Weights of a small CTC audio transcriber.
Model: 8.07M parameters, arch gmlp, layers 12, width 320.
Training: muon at rate 0.0075, 11700 steps.
Data: trained on short read English sentences (LibriTTS-R), 26041 training examples, 43.1 epochs.
Rows from block 6 of a small CTC audio transcriber, named by matrix and row number. Rows with one number belong to one neuron. Each number is 128 + 24 x the weight over its row's rms, rounded and kept within 0 to 255. All counts start at 0. Numbers have three digits each.
Before each neuron's rows are labels from the 100 clips, of 14976, where the neuron reaches its largest size: "top examples" is what is common among them; "loudest band" is the band of the loudest frequency at the time of the peak. Only what is clearly more common there than usual is listed. The data: short read English sentences (LibriTTS-R).
# u: gMLP up (value half) (model.blocks.6.mixer.u.weight, 640x320), inputs 0-319
# v: gMLP up (gate half) (model.blocks.6.mixer.v.weight, 640x320), inputs 0-319
# out: gMLP down (model.blocks.6.mixer.out.weight, 320x640, transposed), outputs 0-319

top examples: the word "that"
loudest band: 250 to 500 Hz
u.366:134115152150148130141168118142115106093135114124160157115123104069128083103120097163130104118113164138118105110153188092106087104137166150120133115106148069110095132117095143127147085198124094198123099137154144107103176090100158132120111135112132105130077119131142128133151122147118117141150154118146090124147173149094107143107141084114144133116100143108134128141169116093115117123126139159153134142108168124144107136133076107124093136107114111088149078121137087127132094120086149131089128081078167129129136097125097090131163167101101130103153155113154129123135122144174102164117141122121147127140123149176131114117106179127117149104154144112140129123141133139106113107102117109126134130146115120142135150156170103149131122142126126102102117172118160148116136106152101120149135118122132159124127140123112152110097142131108139101129135082115167106073162131165133133145050133123120122108139153120131122097154163143145115139127059109088151172125133107125127117128
v.366:093127138092131162092103113118106149138121169121115137110114125119151155112116111082129128058151134106104138120145145110151116149107145079158133141088169137154098123083156140134134108135112131097147101121120149140087140120118131128121104141168162175144161131113132117160156126128158086108129161197154093143076159171164119152139133091123117178130141174119079126105162134155120140115100166139128158098066106167142112136154085145092094134082166157121135100122142145112125137137144154134133116129112149157140140119137103142131132132155175150103134092140169140117100091142113113100162166126135085112138143138135128111144161093139133135121150156175120132106102115103152194104121136122123113131119148136150143139090109148157140120121139148077137134148168103137119084098084187164133102127163127149142156147105149138109108130179096108151132132141130081117141113127116151128138134110114146137106117128103128095121158095120108112154128111102141123127129102154095099080126
out.366:188155151151159118157113118187066154112156114106150139099098156122138116138136118132101113166142132129104157138189117117118098126180074118123138083136165086111140102104107121171109149109118158170131171113061144180085114113074139116168119110109119152127100120112119129110126125122131119142125145125121104157132146173104137157133133158139120151130126090130118153122116119173149149158150113116132135174122092115105159114161142124127082089059069142105107170136105094120126111116081133115126097115119141127136135127157155123162131153149146133132142136144132164150159160165098111137118129139111116106098169100112115114123110112105103167133125170127203141115121124105108103163140090138119080099100126134148132143092135156121123112104141146127154120148131174132119135120164125124132146087137140133102113089162128096129129132153127144153095169116172129115125128127096130117113140141117150117070112106111156147108153140114113093146119118149163106117096133152136122133129

top examples: the word "oh"; the word "no"
loudest band: 500 to 1000 Hz; 250 to 500 Hz
u.381:172101180148124110138070138094108129089120126117139147138109143151085150137164123134120100112116079081110137103117185064109103141124126130145133106141119103121092130143128158145133145171139126125124128140104119168140152171109150129144129121106087103112169123140130117132049079165119115147137160144114121167138151156087130120104148177127086087113089155085123154144171104107146133123140165139121101151171139115121142128044162115128140123137113117086146124141129102103137127079142086136122129183097142144125156118151174119114178082112118135145094126104103111111122129119115155105164145120110125103137148141156140149155131143107130107132144129153169158109139128102160106132136129165156141123083127100118151115126132136130127104154147182164136135114097138120125112054128126096183142134130155124068117111146127143133144125151139121145111090118141139142143086133126109156124141127154145118123124129126110149141105149109110092086105143147166126111132092113117129143142
v.381:119133155113131096124141102145154166121145138123080118153123158129115121136133146081129087151138123109116104122122097134136098156139160100103110143105140161159157119135154123158110131154124090143152114146133101148114175130128159162159140096122119109125180138146166178114137149129177098105121101162114109113083182094131110134142107102150152117088108160105113181123108143063162103111089112143137139178148107115103159155123124156155103147103080134124129130168140075103158119146102140147088116139111141111106104138192133136058147103085129126102155159140123143150116112164133103134122171119119126117107138101155124119135151118132106129139122124119101121125078133092165154123132147102099130133158123117097142142144125129135106117126170089168124115136095097135119168107179146122109152143113129101147137117107126118125116132139143095175085171108132170119094121119162124152127134118157157121120138114151115137170112127108088114117121149105138194158168172112119165113103
out.381:174137151136120148142132138115118108092099143149116105125113139147127136180138149134127100135142111172179092126097129114098145111147083079123157089131097096137119100150183117151105152155117123148154131122123114125129153165161106150148170127130112118128121107118102161126129148133101127123126119173134132171067174176112135126106144150110134100159167159097080163163118117166124143141154128115127085135109106134128143143086174177130143108090112123136168118170133083128129114111158118112096146100115104132114097158109154129116119089139143156177151119136137153097087128135130131075135167077157139090140151107152127132121141147192146142159164128131129150118113110122107112126076111121073109105119141111133129116158108127147136106119166159160122090102134101126139139091144119123118123156095144144125130103137101127133103112133149103142139119164082095127096112067158150133131170107110100160116141109119121119174137114096119103114125126118132129121129129159197123083120

top examples: the word "more"; the word "for"
loudest band: 250 to 500 Hz; 500 to 1000 Hz
u.594:106138128118078132111121145108127147171134121124131115129140126125087123131117110081135044116149138129132089128151135146124143116109127147111115103143120153133133107110158144134149091176159174108102084112080088180119115126120151152103086134154086132128098130146172113145130092118139117129106133128116155106147114118113127138112128114142102156133097122167188142161128153103114143143134072128110128129117127143108101118144101128105150069150123088159139128130131143130179121144149120085130169120095127090140122063157101131143104110166145154087130150148104130154128131139133141145141146162080146163142127111097145075159109109119174135136088137137138149111152130071095078163072116133142096144159147109101108127142135133096125183152121119124131135190128105109096163159131083137145094117128144142165112088113082125133118099115118187181106128096121132145133120118152132127123130116098127122142137111118127112143127130093117158145105131134111111130165122167141110086148
v.594:126074112152130135101117146138099152125123122145158119146147103126125138149121156180134115142098142138091110131144127161151123155131076139121145119093153100117174118148112124131119147112139097137121091112093114136096119130107111160130167100130173116080113143145123113132052133114117128132114135120135147120142113123138134137110133119118110126128127185181159133149097107124131135104113143137101087076142134119098133120116130123097124103134132106145133135095124141142155146124133109181125102119121118123152113139142107132111085108182088103174095111120146126138138169149129202127091107094139152165140133067123106107162141130135088132157144156116120087133128133097136149086193108134113166126142171120108106112081128089134117116150079137072088158145133090111090077145192148140145092153158111104129143161098123095121134137093156115103124083096094095136147107144128117173120109112106118153130104141142141116129186116111126098110140121143081136101135126141137087133129
out.594:123138123112099075109176177128129125097180112141127126146125136137103152127146132155124123123150117136138148101133135163112125108122099093118119110153134148123140110151105122132113120141151091130103102149143131119091144139096086108111128102128113122112108087130132064124114157106136135170112108154148141129160135129150144135098129139122109111151090093089173143112109146094130098132136093146133147105170125135098156136135165095141168125126113108127118185078125133171155107162106168162117149141141093109122099107116096148139135085139138135139096127138133120170141110145148124124137108151127143132110123123091109101159114120163136180108151141156121088127114093124112121122139235120106144129070095105095132102121115090148119134158150145133108122184137095180156154144068153100149118088146131117138146163122087114097113122093135157157131107143140126104165106169137150124161113073134164138141130097155133149153159142094120154121099148121154172110127101133135161166144

top examples: the word "boy"
loudest band: 250 to 500 Hz
u.186:161128103147118135135104166148139076093142116120149100128114101134155122151157110135172121158138133126163127154156150151149112120177142126120124120129137154104118092143160157145122132151124113173129135100124156180137149147082142139142129143111138147148148135115089100094149116112091138151173153151088132070109131081106144142119124132128106131102098138151117105161128110109112131080138133145181125093117099155189115137141105111121110092161114090109137140138128098159145111125145147149117158123134122127162123128092097120148172149170131129150150155139159119112155142147130144102117150127129125115108108116163137072092126129152129105085167122126128138118158081133166156196125125100107147125144121143117135128165132162178140148094124139142150166110136069107154096115112144115139106165111114138156117158125190076139150129129186107087173164156117123128094157101102123131130106160137157132126158077144128125092135134109131121110096118177123171100126101091113118113107
v.186:117100158094131135112125095164099154141119155128076120120105105135150098142155167144114115119098112146156083092140109119104149139092163103142184128105140078108110102115107149187097137156126150140105160158106114172096074131108104159148139093121155123133138159108160113138115137158161131120148119140102136114138081152081111098120107087142156095130132129164123095122126090138091101117126172122108113092120149135118139120108137110116152163107101103102171126109147102121133132118107154117155111129133134133134157168127126146119149195140148102152145135164147130134107102168121140108110143138133142137145098087091146154126132199136154124123086116117150094133123083136155126130140110136157145153104134138105124121136119104108098127110146119150158149130079093174102128111103127186104121137136128170133161100129154117131126127098150131131132129164136119139140084142145144140145122150083100127072132136112095117131139089098137120115131090164112185105100137100105125160194
out.186:170135129126113126139166118113110124119151109134096130107081156109072112081122121151143122115113138132131128100128146172135135133153123153153158170083121135143078176091123094133097112141132141128116112135126095133113163125109157152121169125081128137168131120094136159112134177137076139090117133134130122132118155104154125124110114146118119134108153099082084119120130132140112138168146114130105163088163137154105121147157129125140158117131128146110171141111139126118098137149136133119113158153093132140131150079080138145138088124159126156182114115086125141129140114122163114129145154123117092138107092122160171105145107103133133127122099154129109125082117124133125132138114118166114131123114102136137165196150133159143115092087100185156111067173134109119140063121122117153092080120178134116126074162154149126112140102123147124129182135145126118125166098110102143132153131142111160126145106140140136147102108123126185179093115105122149086131160105113141135118185

top examples: the word "you"
loudest band: 250 to 500 Hz
u.382:104149120135092070142138107112129083122099098117136137127113082105176176144134128145102105126106181103158141107151111141108128124177117131150163125094112148135130131115102067125142130091116143147145124114170092122128112122147151086158115088114167143121139176161119143099102146095176081170107126159163111125149147140152078109126135108116113114106120125140114124083138129159117131085086134142103106101170113120101115117103177121160125128137135163098152168157099092080120125128096135147112135104088128133116122115119182075130140135132119089142147112145133144150117076131136124120100141110132139111125092120144146093157135175132169131088196083130157158149146163111115146091122132128092101132149112138120155145114105103110132123165167105137153119098145122102105104105107108126127154107141168114142104161092140138157131137163165131163129131153147110091093100129125116122153092116141170162159118122093126104138113145132159120110125120140154127135092138134113157161123
v.382:121108102100089119122113122157123139143110149111139128159144147138128121126155105126169125103140145126131133158158141149125133165125122108113172122108120173095153138096143175149121139129125116189133117111120106141152153120170118138154107132124175161117125105146136143135119125059144104111131080150107168104118135143175157116085142157100123128089131088127144119135135120103130134140103116133047186132092120125140156071104097090187152152107142174132093102133127083123137106126112173137135134099099137145119124149147144120136119143133143099101081078119122141155125166141128103103135172130114100102137123132127093142122092139116139094121161133070119106120100171116173150122113144133162146157129108167126091084178107130104156113138144116092122155159106138125077136094065125117164108148105112103112147112150151099104109142134144137141111097152121144144112143130098095132181154150126122133115105126108139129125118158093101088158144131178131148137119127144147088117109
out.382:094127130134132110118125131144136116129153132132161088134132118125167102093112152111097132131148176159163102127145112138099125127068135096151116110117085147132136102097127113130140131144176121130122132164159093054082106145122111135171092176099129127145159174104121120163146115156125136121141134144081133139120133129111106099124166132132136140158148079118115120120145132119095170101114128120154157149158135179155139195129180134117134095132091150156148119102153089085119183169126105126124100144117130112162149154126118142156133086147099130129139156159099135109168123061118117075113134145102144143146131155145118088148132110136129107129092113129118174121130100129147125162128165139118087081130127128106154143131142090143134168105130138156137100113129093093124119145142142168145135128153089132106125087113077172110098119141129134110144123135132139158138115150115132090143106143086124128144196066116127117133124143123113180121128112163130124115114137152113133142074

top examples: the word "that"
loudest band: 500 to 1000 Hz
u.228:104162163118083105177136130088103130093156110114119132152103113137114082110126103142135101156088148115149128157108128130100097131143120119135140116110171113104130092133125159086126134159143102122100135134131087147113111104109130140134158100139113116143089149113121115157120142091093163120102126069120114135179115140102058172113152129127138119121148135125136160112130134143122101127175119125131135103133117125116136106143106147162146144069110096128118137142144141124119147116137156143121109125130111146075130110133156091133152150163144142190125135099158145144134155145143173115121151152129166140121115120122119169142128143101134142164120129118140122108138128156143117113135146099147096114127169143139152133118140100164140088138104146097155132111143143115147143107160149107147118140177128135129147176113149086162146131102108150094096131129078161076069160110103123092174133145123115131079138105095132138091181096188073168113165090135133148134098071121150098099165
v.228:118103127118117082111135136157116163129086160099073134165111152160107114151127134108099144148140162124145164139132131124143132126148152154092118134115118125147110127088139147132156118151148126136132138100132141155156121127161122138166153098141139112134137089112131146135105118116166165134082092163148119090162101129139113102134092116108149124158082158131100131149136121065162155091083128118158150155136131137148156085132181094099126139141111127134118159110111139125135109098114129124157162132169170136117148151124149163141072083084128188080130110109145105155146105132154112121159135136113169110114077115099116101138110140086114116128103094164157156145150102115121133113127120113114139098112114167093102101131090168135180152143153098164173148166091139107094175132092104117111145118125139132133132125096124125105120114123095152129137118164130130142181103155125120120146133136137121090119166121179116141135155160102116099114164167146075142125106138099145145110084
out.228:157156123103138107142109127113105137112114113119100181140158064119147103137147114141159134164086132124118155114130148145097123148143105097158164151132155054079111126155106135116177116115104114147128138094128089188127163113118133137111131164121143108126146132190172108135080129137118114146149109099117161139113091129154130128062089079140125127159151110089084145104119114132097180157120153156119121117114121119138146136157155137157104147102105137157125120135127125152148113100115084117120139091093139158106097091129141122117146123105131138139121153103148095181127129134121149124122143143110155122149111133160148124150102110177108152119135084169133131104163114134136134136100137138098122082171122143124132125120132149151082118103128094148144143121168158132117126152123127127144128134096190100110113102102096129137154112146098140147148126141116134102089135104105122135103087156193066172134177164159111116093113132119116119135145153113109140139150149118122141140180

top examples: the word "that"
loudest band: 500 to 1000 Hz
u.609:181111092143128126087101131092141121105132145143106187190149157126114148082160142193126150140150130127135121110153133152145091136108113122157135055140139109133100138146123140114075126161097096109119169114158103107118088109111144125129114102129123109128112119092149107104138139101139135101114158114156103169123141146111122068126124134140153097114124139122111138129120119151124105175157135128132127129137104127114114087177148129182178145091137143123159146119161132147157094118097140125148141112150129111133146107119137127145119143128138140117117128138121186120140119136137124113151134117072125126135142137128123113152122150093171142110161127130174178139127182148167096164106128137145108177144129128154101169100135105134124089171144106118139070115139107130152092144142112130131097122082132122133118113114166073113128126160098165106096102092123140106073136144127142101132132155173093127096092131068140153092103127126122076149096156123110137130162133133150113106138
v.609:156122141119096118133125169117183122160108127111134119131130136140145121156155155146125117105157119162129136132152128161101136129099173091115147126126143139151135134137099134116128120161123086130080146116134156151116130149128137121123110133086070132113132127116144106061139119129138136138085138129123124168192152113111123075141138137140091105175130123095145131090069109119134104103095120113088092171167080158112117125152114116127152109084125086077113137115095133153110132144064119094133121124104137137123140124118137115157112107089143146115105113098137117114113108114113137150126143135112144119132100146120127130128150097121107113138146101134159117122121132128100180124164109108064132121112109104128106100147116122182136117176158124163112113146109147101157127090121115146112083133111181153144089138152132071134118142143108126145156096149120119097150128179127099114103121065155132077114114095151089115128164119136090061179143118114127151137116135123099188124135
out.609:100094113132086080134134163135118104168118133129134108161120090112150097117148142128141077125142177149074140107148156113107102120113144116155051081116132154166082161120158079118116105094132150126106124122114130176167136120132121113158104116131107124117101132157127115132071129135129150110158103099187141126155126136090125096145173168127143108124136105104081152111151136108130135148137114098099104126076140141150159142111191160138162138099155147155131130128123145120112074123096127118126152084152127123150145144121093113103107128125118167109093131102133156118175116115107135147161124146091182143167105110152132104124126154140101140110154101143155110113083141131150110135133166143132141145123108173150116121125132131124131147158175156146124141099178126124147158134104086145158142144110129151152149126106150147111122129120128114133108146126119123086136091093156131147142096110171140120126156152145137145088111123103104105116104113121108167120127192101120189138124

top examples: the word "that"; the word "that's"
loudest band: 500 to 1000 Hz
u.583:138116117146134129175158066098101109147126112082127144128141128131099092098100141121123098104127109139154136141143104140086103161141150111187130092140117131102126148165089156150133129159116134134107158115171111138117125048112109166145122129115112140101087147123153116093133144128104142130115106111150126150175117118139148063140127138122150102136144090134086170125117127114133167123124093117169124119179098110143113115156151144160167154112112110133151110114117129100146140135101091137102140121114106129130127145143176070100115136105137091115152122066107130107134135134097167129101139131130114140155176130118152187133153141124118161109125138156141131120155140143140118085104107117118087128111160138145133074137111125105095107178142151120126123141106127131105152074104112119174100123155086129129139168137119142165167122143121195125163115129110145110102086102148142139160136136155092140098159173099107171122135110153096128107115125135125110167131131162151164144142
v.583:127151129142133133139166109134136141150133182127117111166132133095142130136105112126122088156121133182133138114130129152090103121117068094103114079147164135116118078150189118155141141105139144097121081145096151147079099108136079145103115103099120123167095128161129152139120120107150171106105145147150083123124107070119150091118146126148113143153126123162110165175128132114117150121104122126124129120159164159094132123142139138124121160053125186109064154147127126117096125135085176128121103122137158124158129175144105130141099145118141162116130152157134117143151092112164124114096119139136114103147142133114143132117106133111144176086070104167177161139130087108087135137127138139107162150135166126135133146110136122167126116126179134090153133128113156160152138124147127174111113093121165102117106149143142118130121106118142144147181136118083136103123135157077113126085132126138122110095132122099121136157155178136134104120142118144138143102090133114140144128136
out.583:129164118119173129144131086110145100148102123168098137131111067174090117147150126105183112120144136149112147129084149123096117142145073128129133061118115129107111123127133107141097078158110126160103106146106098132114155075195166124164154146126158146121079160148159107101151127099152095141096102118122119199147112100125139126120154115169117171107097109127065153136148120097160135156143104128127102112148122113110145141113158085131141115123140126113127110115116155118162126135126084119092100079146119105123132111179121104141132129139114126086104103114123103122125129174097155129111166166093142100131113130179111144186139141133127160134132140129195101134143163134109121123145099134130145110095165137126163131118130145196115124158143142108146159103136134129127119118130133119177133153113144136150133122115145118087147128174105128139132140103080127154129116099162122115091091114112137132138122144129141126099110151130119137133099142141165116134136108151095160158154

top examples: the word "you"; the word "don't"
loudest band: 2000 to 4000 Hz
u.55:154118119103150127121145202103154144096122136175131162104143128118126138100108166117129091127129131172133125157125130091136103120120118133115100118140192140145124114114111090093125131139141136129161117105098163159134072177121148135138160125101174075089157149152077131092157100129122109131132122160142143109098147126141103132108087114173168150101130187069131118159123131132120107135115150105143114119130118138106136138105119127120113122122142111113113140167089117146111110115157122136147148168150095134108139118144140121133131128112080130158140138159155112119163122139123104103102132141106148117119146089139098160150119177116068137113132106118119133131107166122106144115107124127100183149134158167146145117146127109140145111163080133176137124122108137120106076126156166120143155133071137144122140137134130138132133112151141162081069134114078134141112112134144124150141126121097084144145124151047120097116154167119138119141104083136213104137126143127139150121113
v.55:161107157089102194116080145129133116126127110121115144136134122156114165090149122162099119129123106133132132152158128177093126093137126103149152133137163114150099153136133154138129153108123136119108136156138140127138114113158158132140154145088123109111116120124108064081157190128182119100143090140105133140149124116162132144133114138165140110141110142139089135141120129183180119141112136144101131125142104129122084097102106097121124165129125111161130135128101146139146149167113113140091163115139119159130115089121100110108143148115114099144139088127123129097099146098143105137133118120132125106106202131108145136134121106111114149191107157157118144158123120163132151197151114124124139106121115134137099059087134122126176168121141096075101109161117133101131116099173099170074158149098147128144124182132127151077135120128120134132165114128126127102146143153155119083126119131131121081090123167092153111173153137147138131079172109132148132109114112127117116145135
out.55:137143132125188161139153153096144095081115130130130139102146159111120125111113162109167119116113152087109150128142100168134113125150117093125118127130127162147106108129127131111148165156133166110135143140144102163120129132134123115114145165117171131087148158125121140117120121142106128141114116111092139152139123137117079115105122151134087089114107161174114119134113137140142104069112155151093149071111108133096138145117163108101135134075110133117117117151123100135119151123108128113110144125115114185141118120171059130133147117117167141156146121151129149121108160132110114107138136080127168176135148123103136106098101171149139122134177122111107125194075133182162116105102127127154140144140126150146175148137174155180087085142111147149116111131122094124136145125162153085129127125113140104110134154118122151128071124149165113125077146094168104129115133120168085102084121158110109139089173089139130103104094124142120155123161110131131110127164099147155155095097

top examples: text has "business"; the word "is"
loudest band: 4000 to 8000 Hz
u.226:112088104123136172139126132143156082104155141118144172127098156137147114099151128113125118104113088107139128084128145168134144135107150128109155147135134153151104118150112083113079118142126118163120122132157143144146119137129139133107092145095132104115118151140095195153136091111130141097126121126159107132165109109101106125108069102122130117149110127152139123104124092126193107133168087139171121104126117141165151106125116146178150110107154141134146153176131116119102154132142099188124183092214167135111138141171096132122137173128129129183146142129100127118119114085133111137105123150100102101103146135143140109135096111097116132094116125124166155092122150111129142131160132151110125146122091112096160066108103152156121133126138164095112119139136101104136123091174109145107139149133155138122140103144101150152102151131158104136145168121088144096090136127123165118126139078091132112183142126155103107139157157125132127109143114154145134116151104080163124116105
v.226:164093184130155125124129143079104140111095186106139129181176077148138107142112128184117116137152117138150115104151071202132138157135135116113114089106131100114119156131135124151126124113142088128146152105094158140165124120160111113142115155174075123139092124127136107116146156122120131152108136112121161121137122111139123120123151087125128126103144139120118125125090091131141104138124103099106121124158144125113163119108140121148138117140100070144119130077121146146168091117119158102105145122111099132092095047144091153158157121122104130152131068169123122122152087144105122157136111115125105103115140129135167095149114136112106136135102140098133169057116119149099128139140103139107099146149142120140122159158094116114138107139123168165133090101135110149105160156141132130095130128114103112097149092104142103169138099079113137098117146143143132138074126129110156078128131149138165117142167187108116132108142129124133130112133094150109147120107093129143137172116
out.226:159145106092142126122118103135094146139122146157134121125103133158161128135143149126124114139106101095140126129114138136153109153169101126084164115136103134166129156171142132108119103102116145134163154089112183103154110091171164119107140149103102127160142112124108073167163104136139111086115111114096115120128128160139155153142090148149143127122121108109149129138089098122137138099150105168086158087143103142182112123147141127181128132135122174117118156145098111124112116138161116157146123091070121120108179122152104130136057108149163127153142107108083124164129150132110100187141098085102120106125083099119124130169102095096152092127177126123088173126102089110076113127119136113127112130132123106135172124124105130145163120135134109158168172149133130153143115110126108155110121131144132131129133102089138140107121153167140155106161125129158091165144113174152159122124127137150130098171124151095118154132104075113156110151151116132157136112137110093105112142104

top examples: text has "please"
loudest band: 250 to 500 Hz
u.71:109124127143124106150126129104157142126121143113145130057136101159106119154127150122107149147148129119124146137151140116138117141137187149097115098092149106118126163135149178159107075139152112143146116139083106139090138149145107152174178139123105141121105155093150077115076098158109095109163081144156140158117117117145125087146128088156135074073113165146144082117139058145119151142147116153103139141126167127153120095131141160158146115140117104129094142096134150162112125115147159138111134163140143117124141106135137153128153153167113128116155106095122136164156131136106170108175155162124141106157118117175114159095112126141170106099110110136119132112152076138140134129087161135137150129102091119108182141129140156106105117082113166110101111153095104123129175106124156135143109153162149150170095133141150100129116158105148134092117114162139157115087138094112157110165121120167106138104110093116103130141100142115141149140137132110124106153114126114116123087119
v.71:160161095128114113119117139155104191152153154090167148129086113139166124137159115141215116086132131115146102140132114148126105096147127132132088099110131093153120104078107131105194145090129120151092121077113109150117095129161096147132140143162154168146160126129125105148102096119129114106128146136131137119115118122155124077114124167113109107120089126121104091146148172085154135117127116143124105122098103126085151136067122118085088164147106165118099174134115121137116125137107145136124129120151148085132117156138121112112119133143089111130178108140152146097128116116091076122140104104098143143128134150089100148108126128129099116148121130140097125131139071084142092150125132119175123136117156118107151127081111119163110151151140126138130125203102166120156139112143117131176130122134121181143135138146124111097114148151155130146131168146106116138163142058109102100149107136135125159087106117115104157129130108123124131120144118142116166125089110142136150142108
out.71:141116150114113101102079152113121105107178112118104141114115120101116164108145182142098120109147120131070149120139114085137113145065163120155132136101108103108121169086123122153123160098130131115032144130168077106123098128104124153149139129102129150135164112126119138152095112135141126155149138115153110127106126139122121135154123159152124160169117072153058159139153084105109159175124181111122140102127118127116130130118151172131140093134094159128131122138143086166112137151102121142097149119153099146119141100132141095134180133123128176079135117123130106138146106099097158151145108112123149116125102135101083129132072154100144119153110166153150121151103136163167132110122127123169123139125098107148109128148128146126126171106156113155125102135105167125154148136168117123121120152131142134140109159123144115107147114105114097133125117123129096088164138127124151156147154191118141133150117138080127105135148118125150180142125127107138088147141109152190114123105

top examples: the word "give"; the word "you"; the word "a"
loudest band: 250 to 500 Hz
u.224:169137080126153148136123141136126131145113133090160111136142133116126156111119123101109118137179137153121138165158117132154149130105103141157135109129130108085078167163130107134098125125120167105079081115148160104126125129140118109126123157101145121121137072183159100120112142118106126132142069144124123117130170131152142131151148127106056164122137126132105139169130098111150137145135103101125131102161136160118151143136098118124118129123102124137155097119145132147099123111083106130170164143130140113149132103175093173156175158141146152158099120138123103114093161126156144142084130144146124147127156130124110140151157105159100104109097134110106135129154160067137133149139124150122126093137123162205168154125164187169113118089194140110149099122101146106125103153093159144083121147130121141122150123128161122105107101140140081128132104159118131152123113139151123162143122117168162131124139106094121110113153121116132089089130138083123109179102132119128084079144
v.224:115133134147122097110147110112143156121145097136126138147118079171133157121110135124131129125130132086119141082116142133174128145143131078071108121154120129085120133130125109117126148123144107127115139109164106158143099144095146093109121125102114143156126123113129120124144148128118137143091071196141139121113114075095180107178132123163116137078134112120132146105171130162140155114195125181108109185125118125132098139129118155120147148184156130137182148086139097126096119111101079108097111142102107147147114164089098147115128128125105114148193157148111142154133123167161138126107140086127146147123139142113139149146143135160097107143133173152115101156138140137140136111145142126175101148137142132116132131130104085102130086094139108098142123140124112104054110151147097157118090109148087132125114116180119108112125118168133153121139119088132145124107099153120127127104153097140151118121153120103146161136194108181094135105109153103166120122150115122116115107145
out.224:159103141105147099129138108182103108118150111108129164133129112131131151160129154134175115131135137107141110148119102104151145138126172131106151140140074132145116151154099118117153159127113136131142108125107125124178132142130149101162123117118164106145096107131167114118131142117094146117158127127127111155092160140127106107131118139158123096126130149093123140141147133116123161078115107161110129096154115119107169133103097111142051184156144137189137126091136107149090144109133155106132155136181111115113154124088118127134132099091112144114091106084119111147153143158132152105153131112115186103137157094153124129137158145164098080145126133114097125141145120170140153121131119171157092129122151110147083095176139082104106135094105142139101110120156116155121103118114150093119123146140108121138061098105131092128099128194114124098151140098147149144087169124145084171101160082139136108130127165122132088128076122132162137102132147127140135104154161117151163104144

top examples: the word "oh"
loudest band: 250 to 500 Hz
u.498:161112112148126120109108112128169163123135090116103157130130152127155167145116110096111117092152151104165107128115123077076148156068110109117132082144140115125199121149137139107151145114148142123111174137092107108149138101119147156155162133107123143138118128099111159158123104116154126095144112122105105108146167127158132146129173120127075096142089117147131153176142118128060117090130144119150137131148180122152136098105113118125133147113121135183128161157112149132135125119131115121187153139121173137116128112167123115137128105137138149164120133148128129152096110129098116136130078096183147133117150142146148139116136151134142114147117174103112148093129125124113140145161128175138138110137111083116133117145109163080135119146134153141156130128124138152109165124146093111169067131129148090121155155145133166151135109102140135106089132114109104133109088169115141152047091114123133060133122133150152125152143100125129109116077130111157123136150095127117159112081
v.498:113116146138171101134119128132142106104137114171122165158173136150108129161115112109107110119150127067112058116110159108126141176158128123108103151125119102084141176166139155147107135124147101105111114139129125178165099142133118117124143096110116131083165151122089182155092105132130104096129141123127116122125157146124101123102135104145113127152125134128145179139136139149112132084135161140165132135175133140161129165085137133143129112104160148115154148123133154111123112111161118141151142140149149118136155154117098110135141161115150113157113155131109136163103160147175147159147145083094078124143131102110111086151130146123134114140095118136148146130104137136102131136137140187120156115155139130131128114142113141115154108111118106148186109130124097120181099086143134085146121116141119147125094105093107141109109140126095097100132101158070166136117127148131075117141160129126108129082122125115115158073080134083144123095090142150173155176128101163068122116135
out.498:106128115137130136172096124134145089108135114094119138114161148142137148166175149147165117140056136147109102113085148124135132107111093114124150078142103095135121093092169106136144108176101106120176114146121136115100147117160165120143168180107118124141147108092122167128118136157092070128152107143116120167096191127115139111097120106166120089164139144115149154140146093113121106137080138092158151124119097135159114140154160160158067119122135140122134122156180138098151150164152123134128122123105119158123137115142127151141156145122145122152111107127112121130128137164080159105114128128120099104166146086137134117120126145147158158151104130129098122131174130096116106117131060138161121113089156102136123101121127165188098127145092162137094123150133128125136152092090142110142102133130121113132153120157113122101150111122150082100142122116130098164139124134153108148151077141123137112116157161120142142125158099113100088096102107128153165152127154117134120079108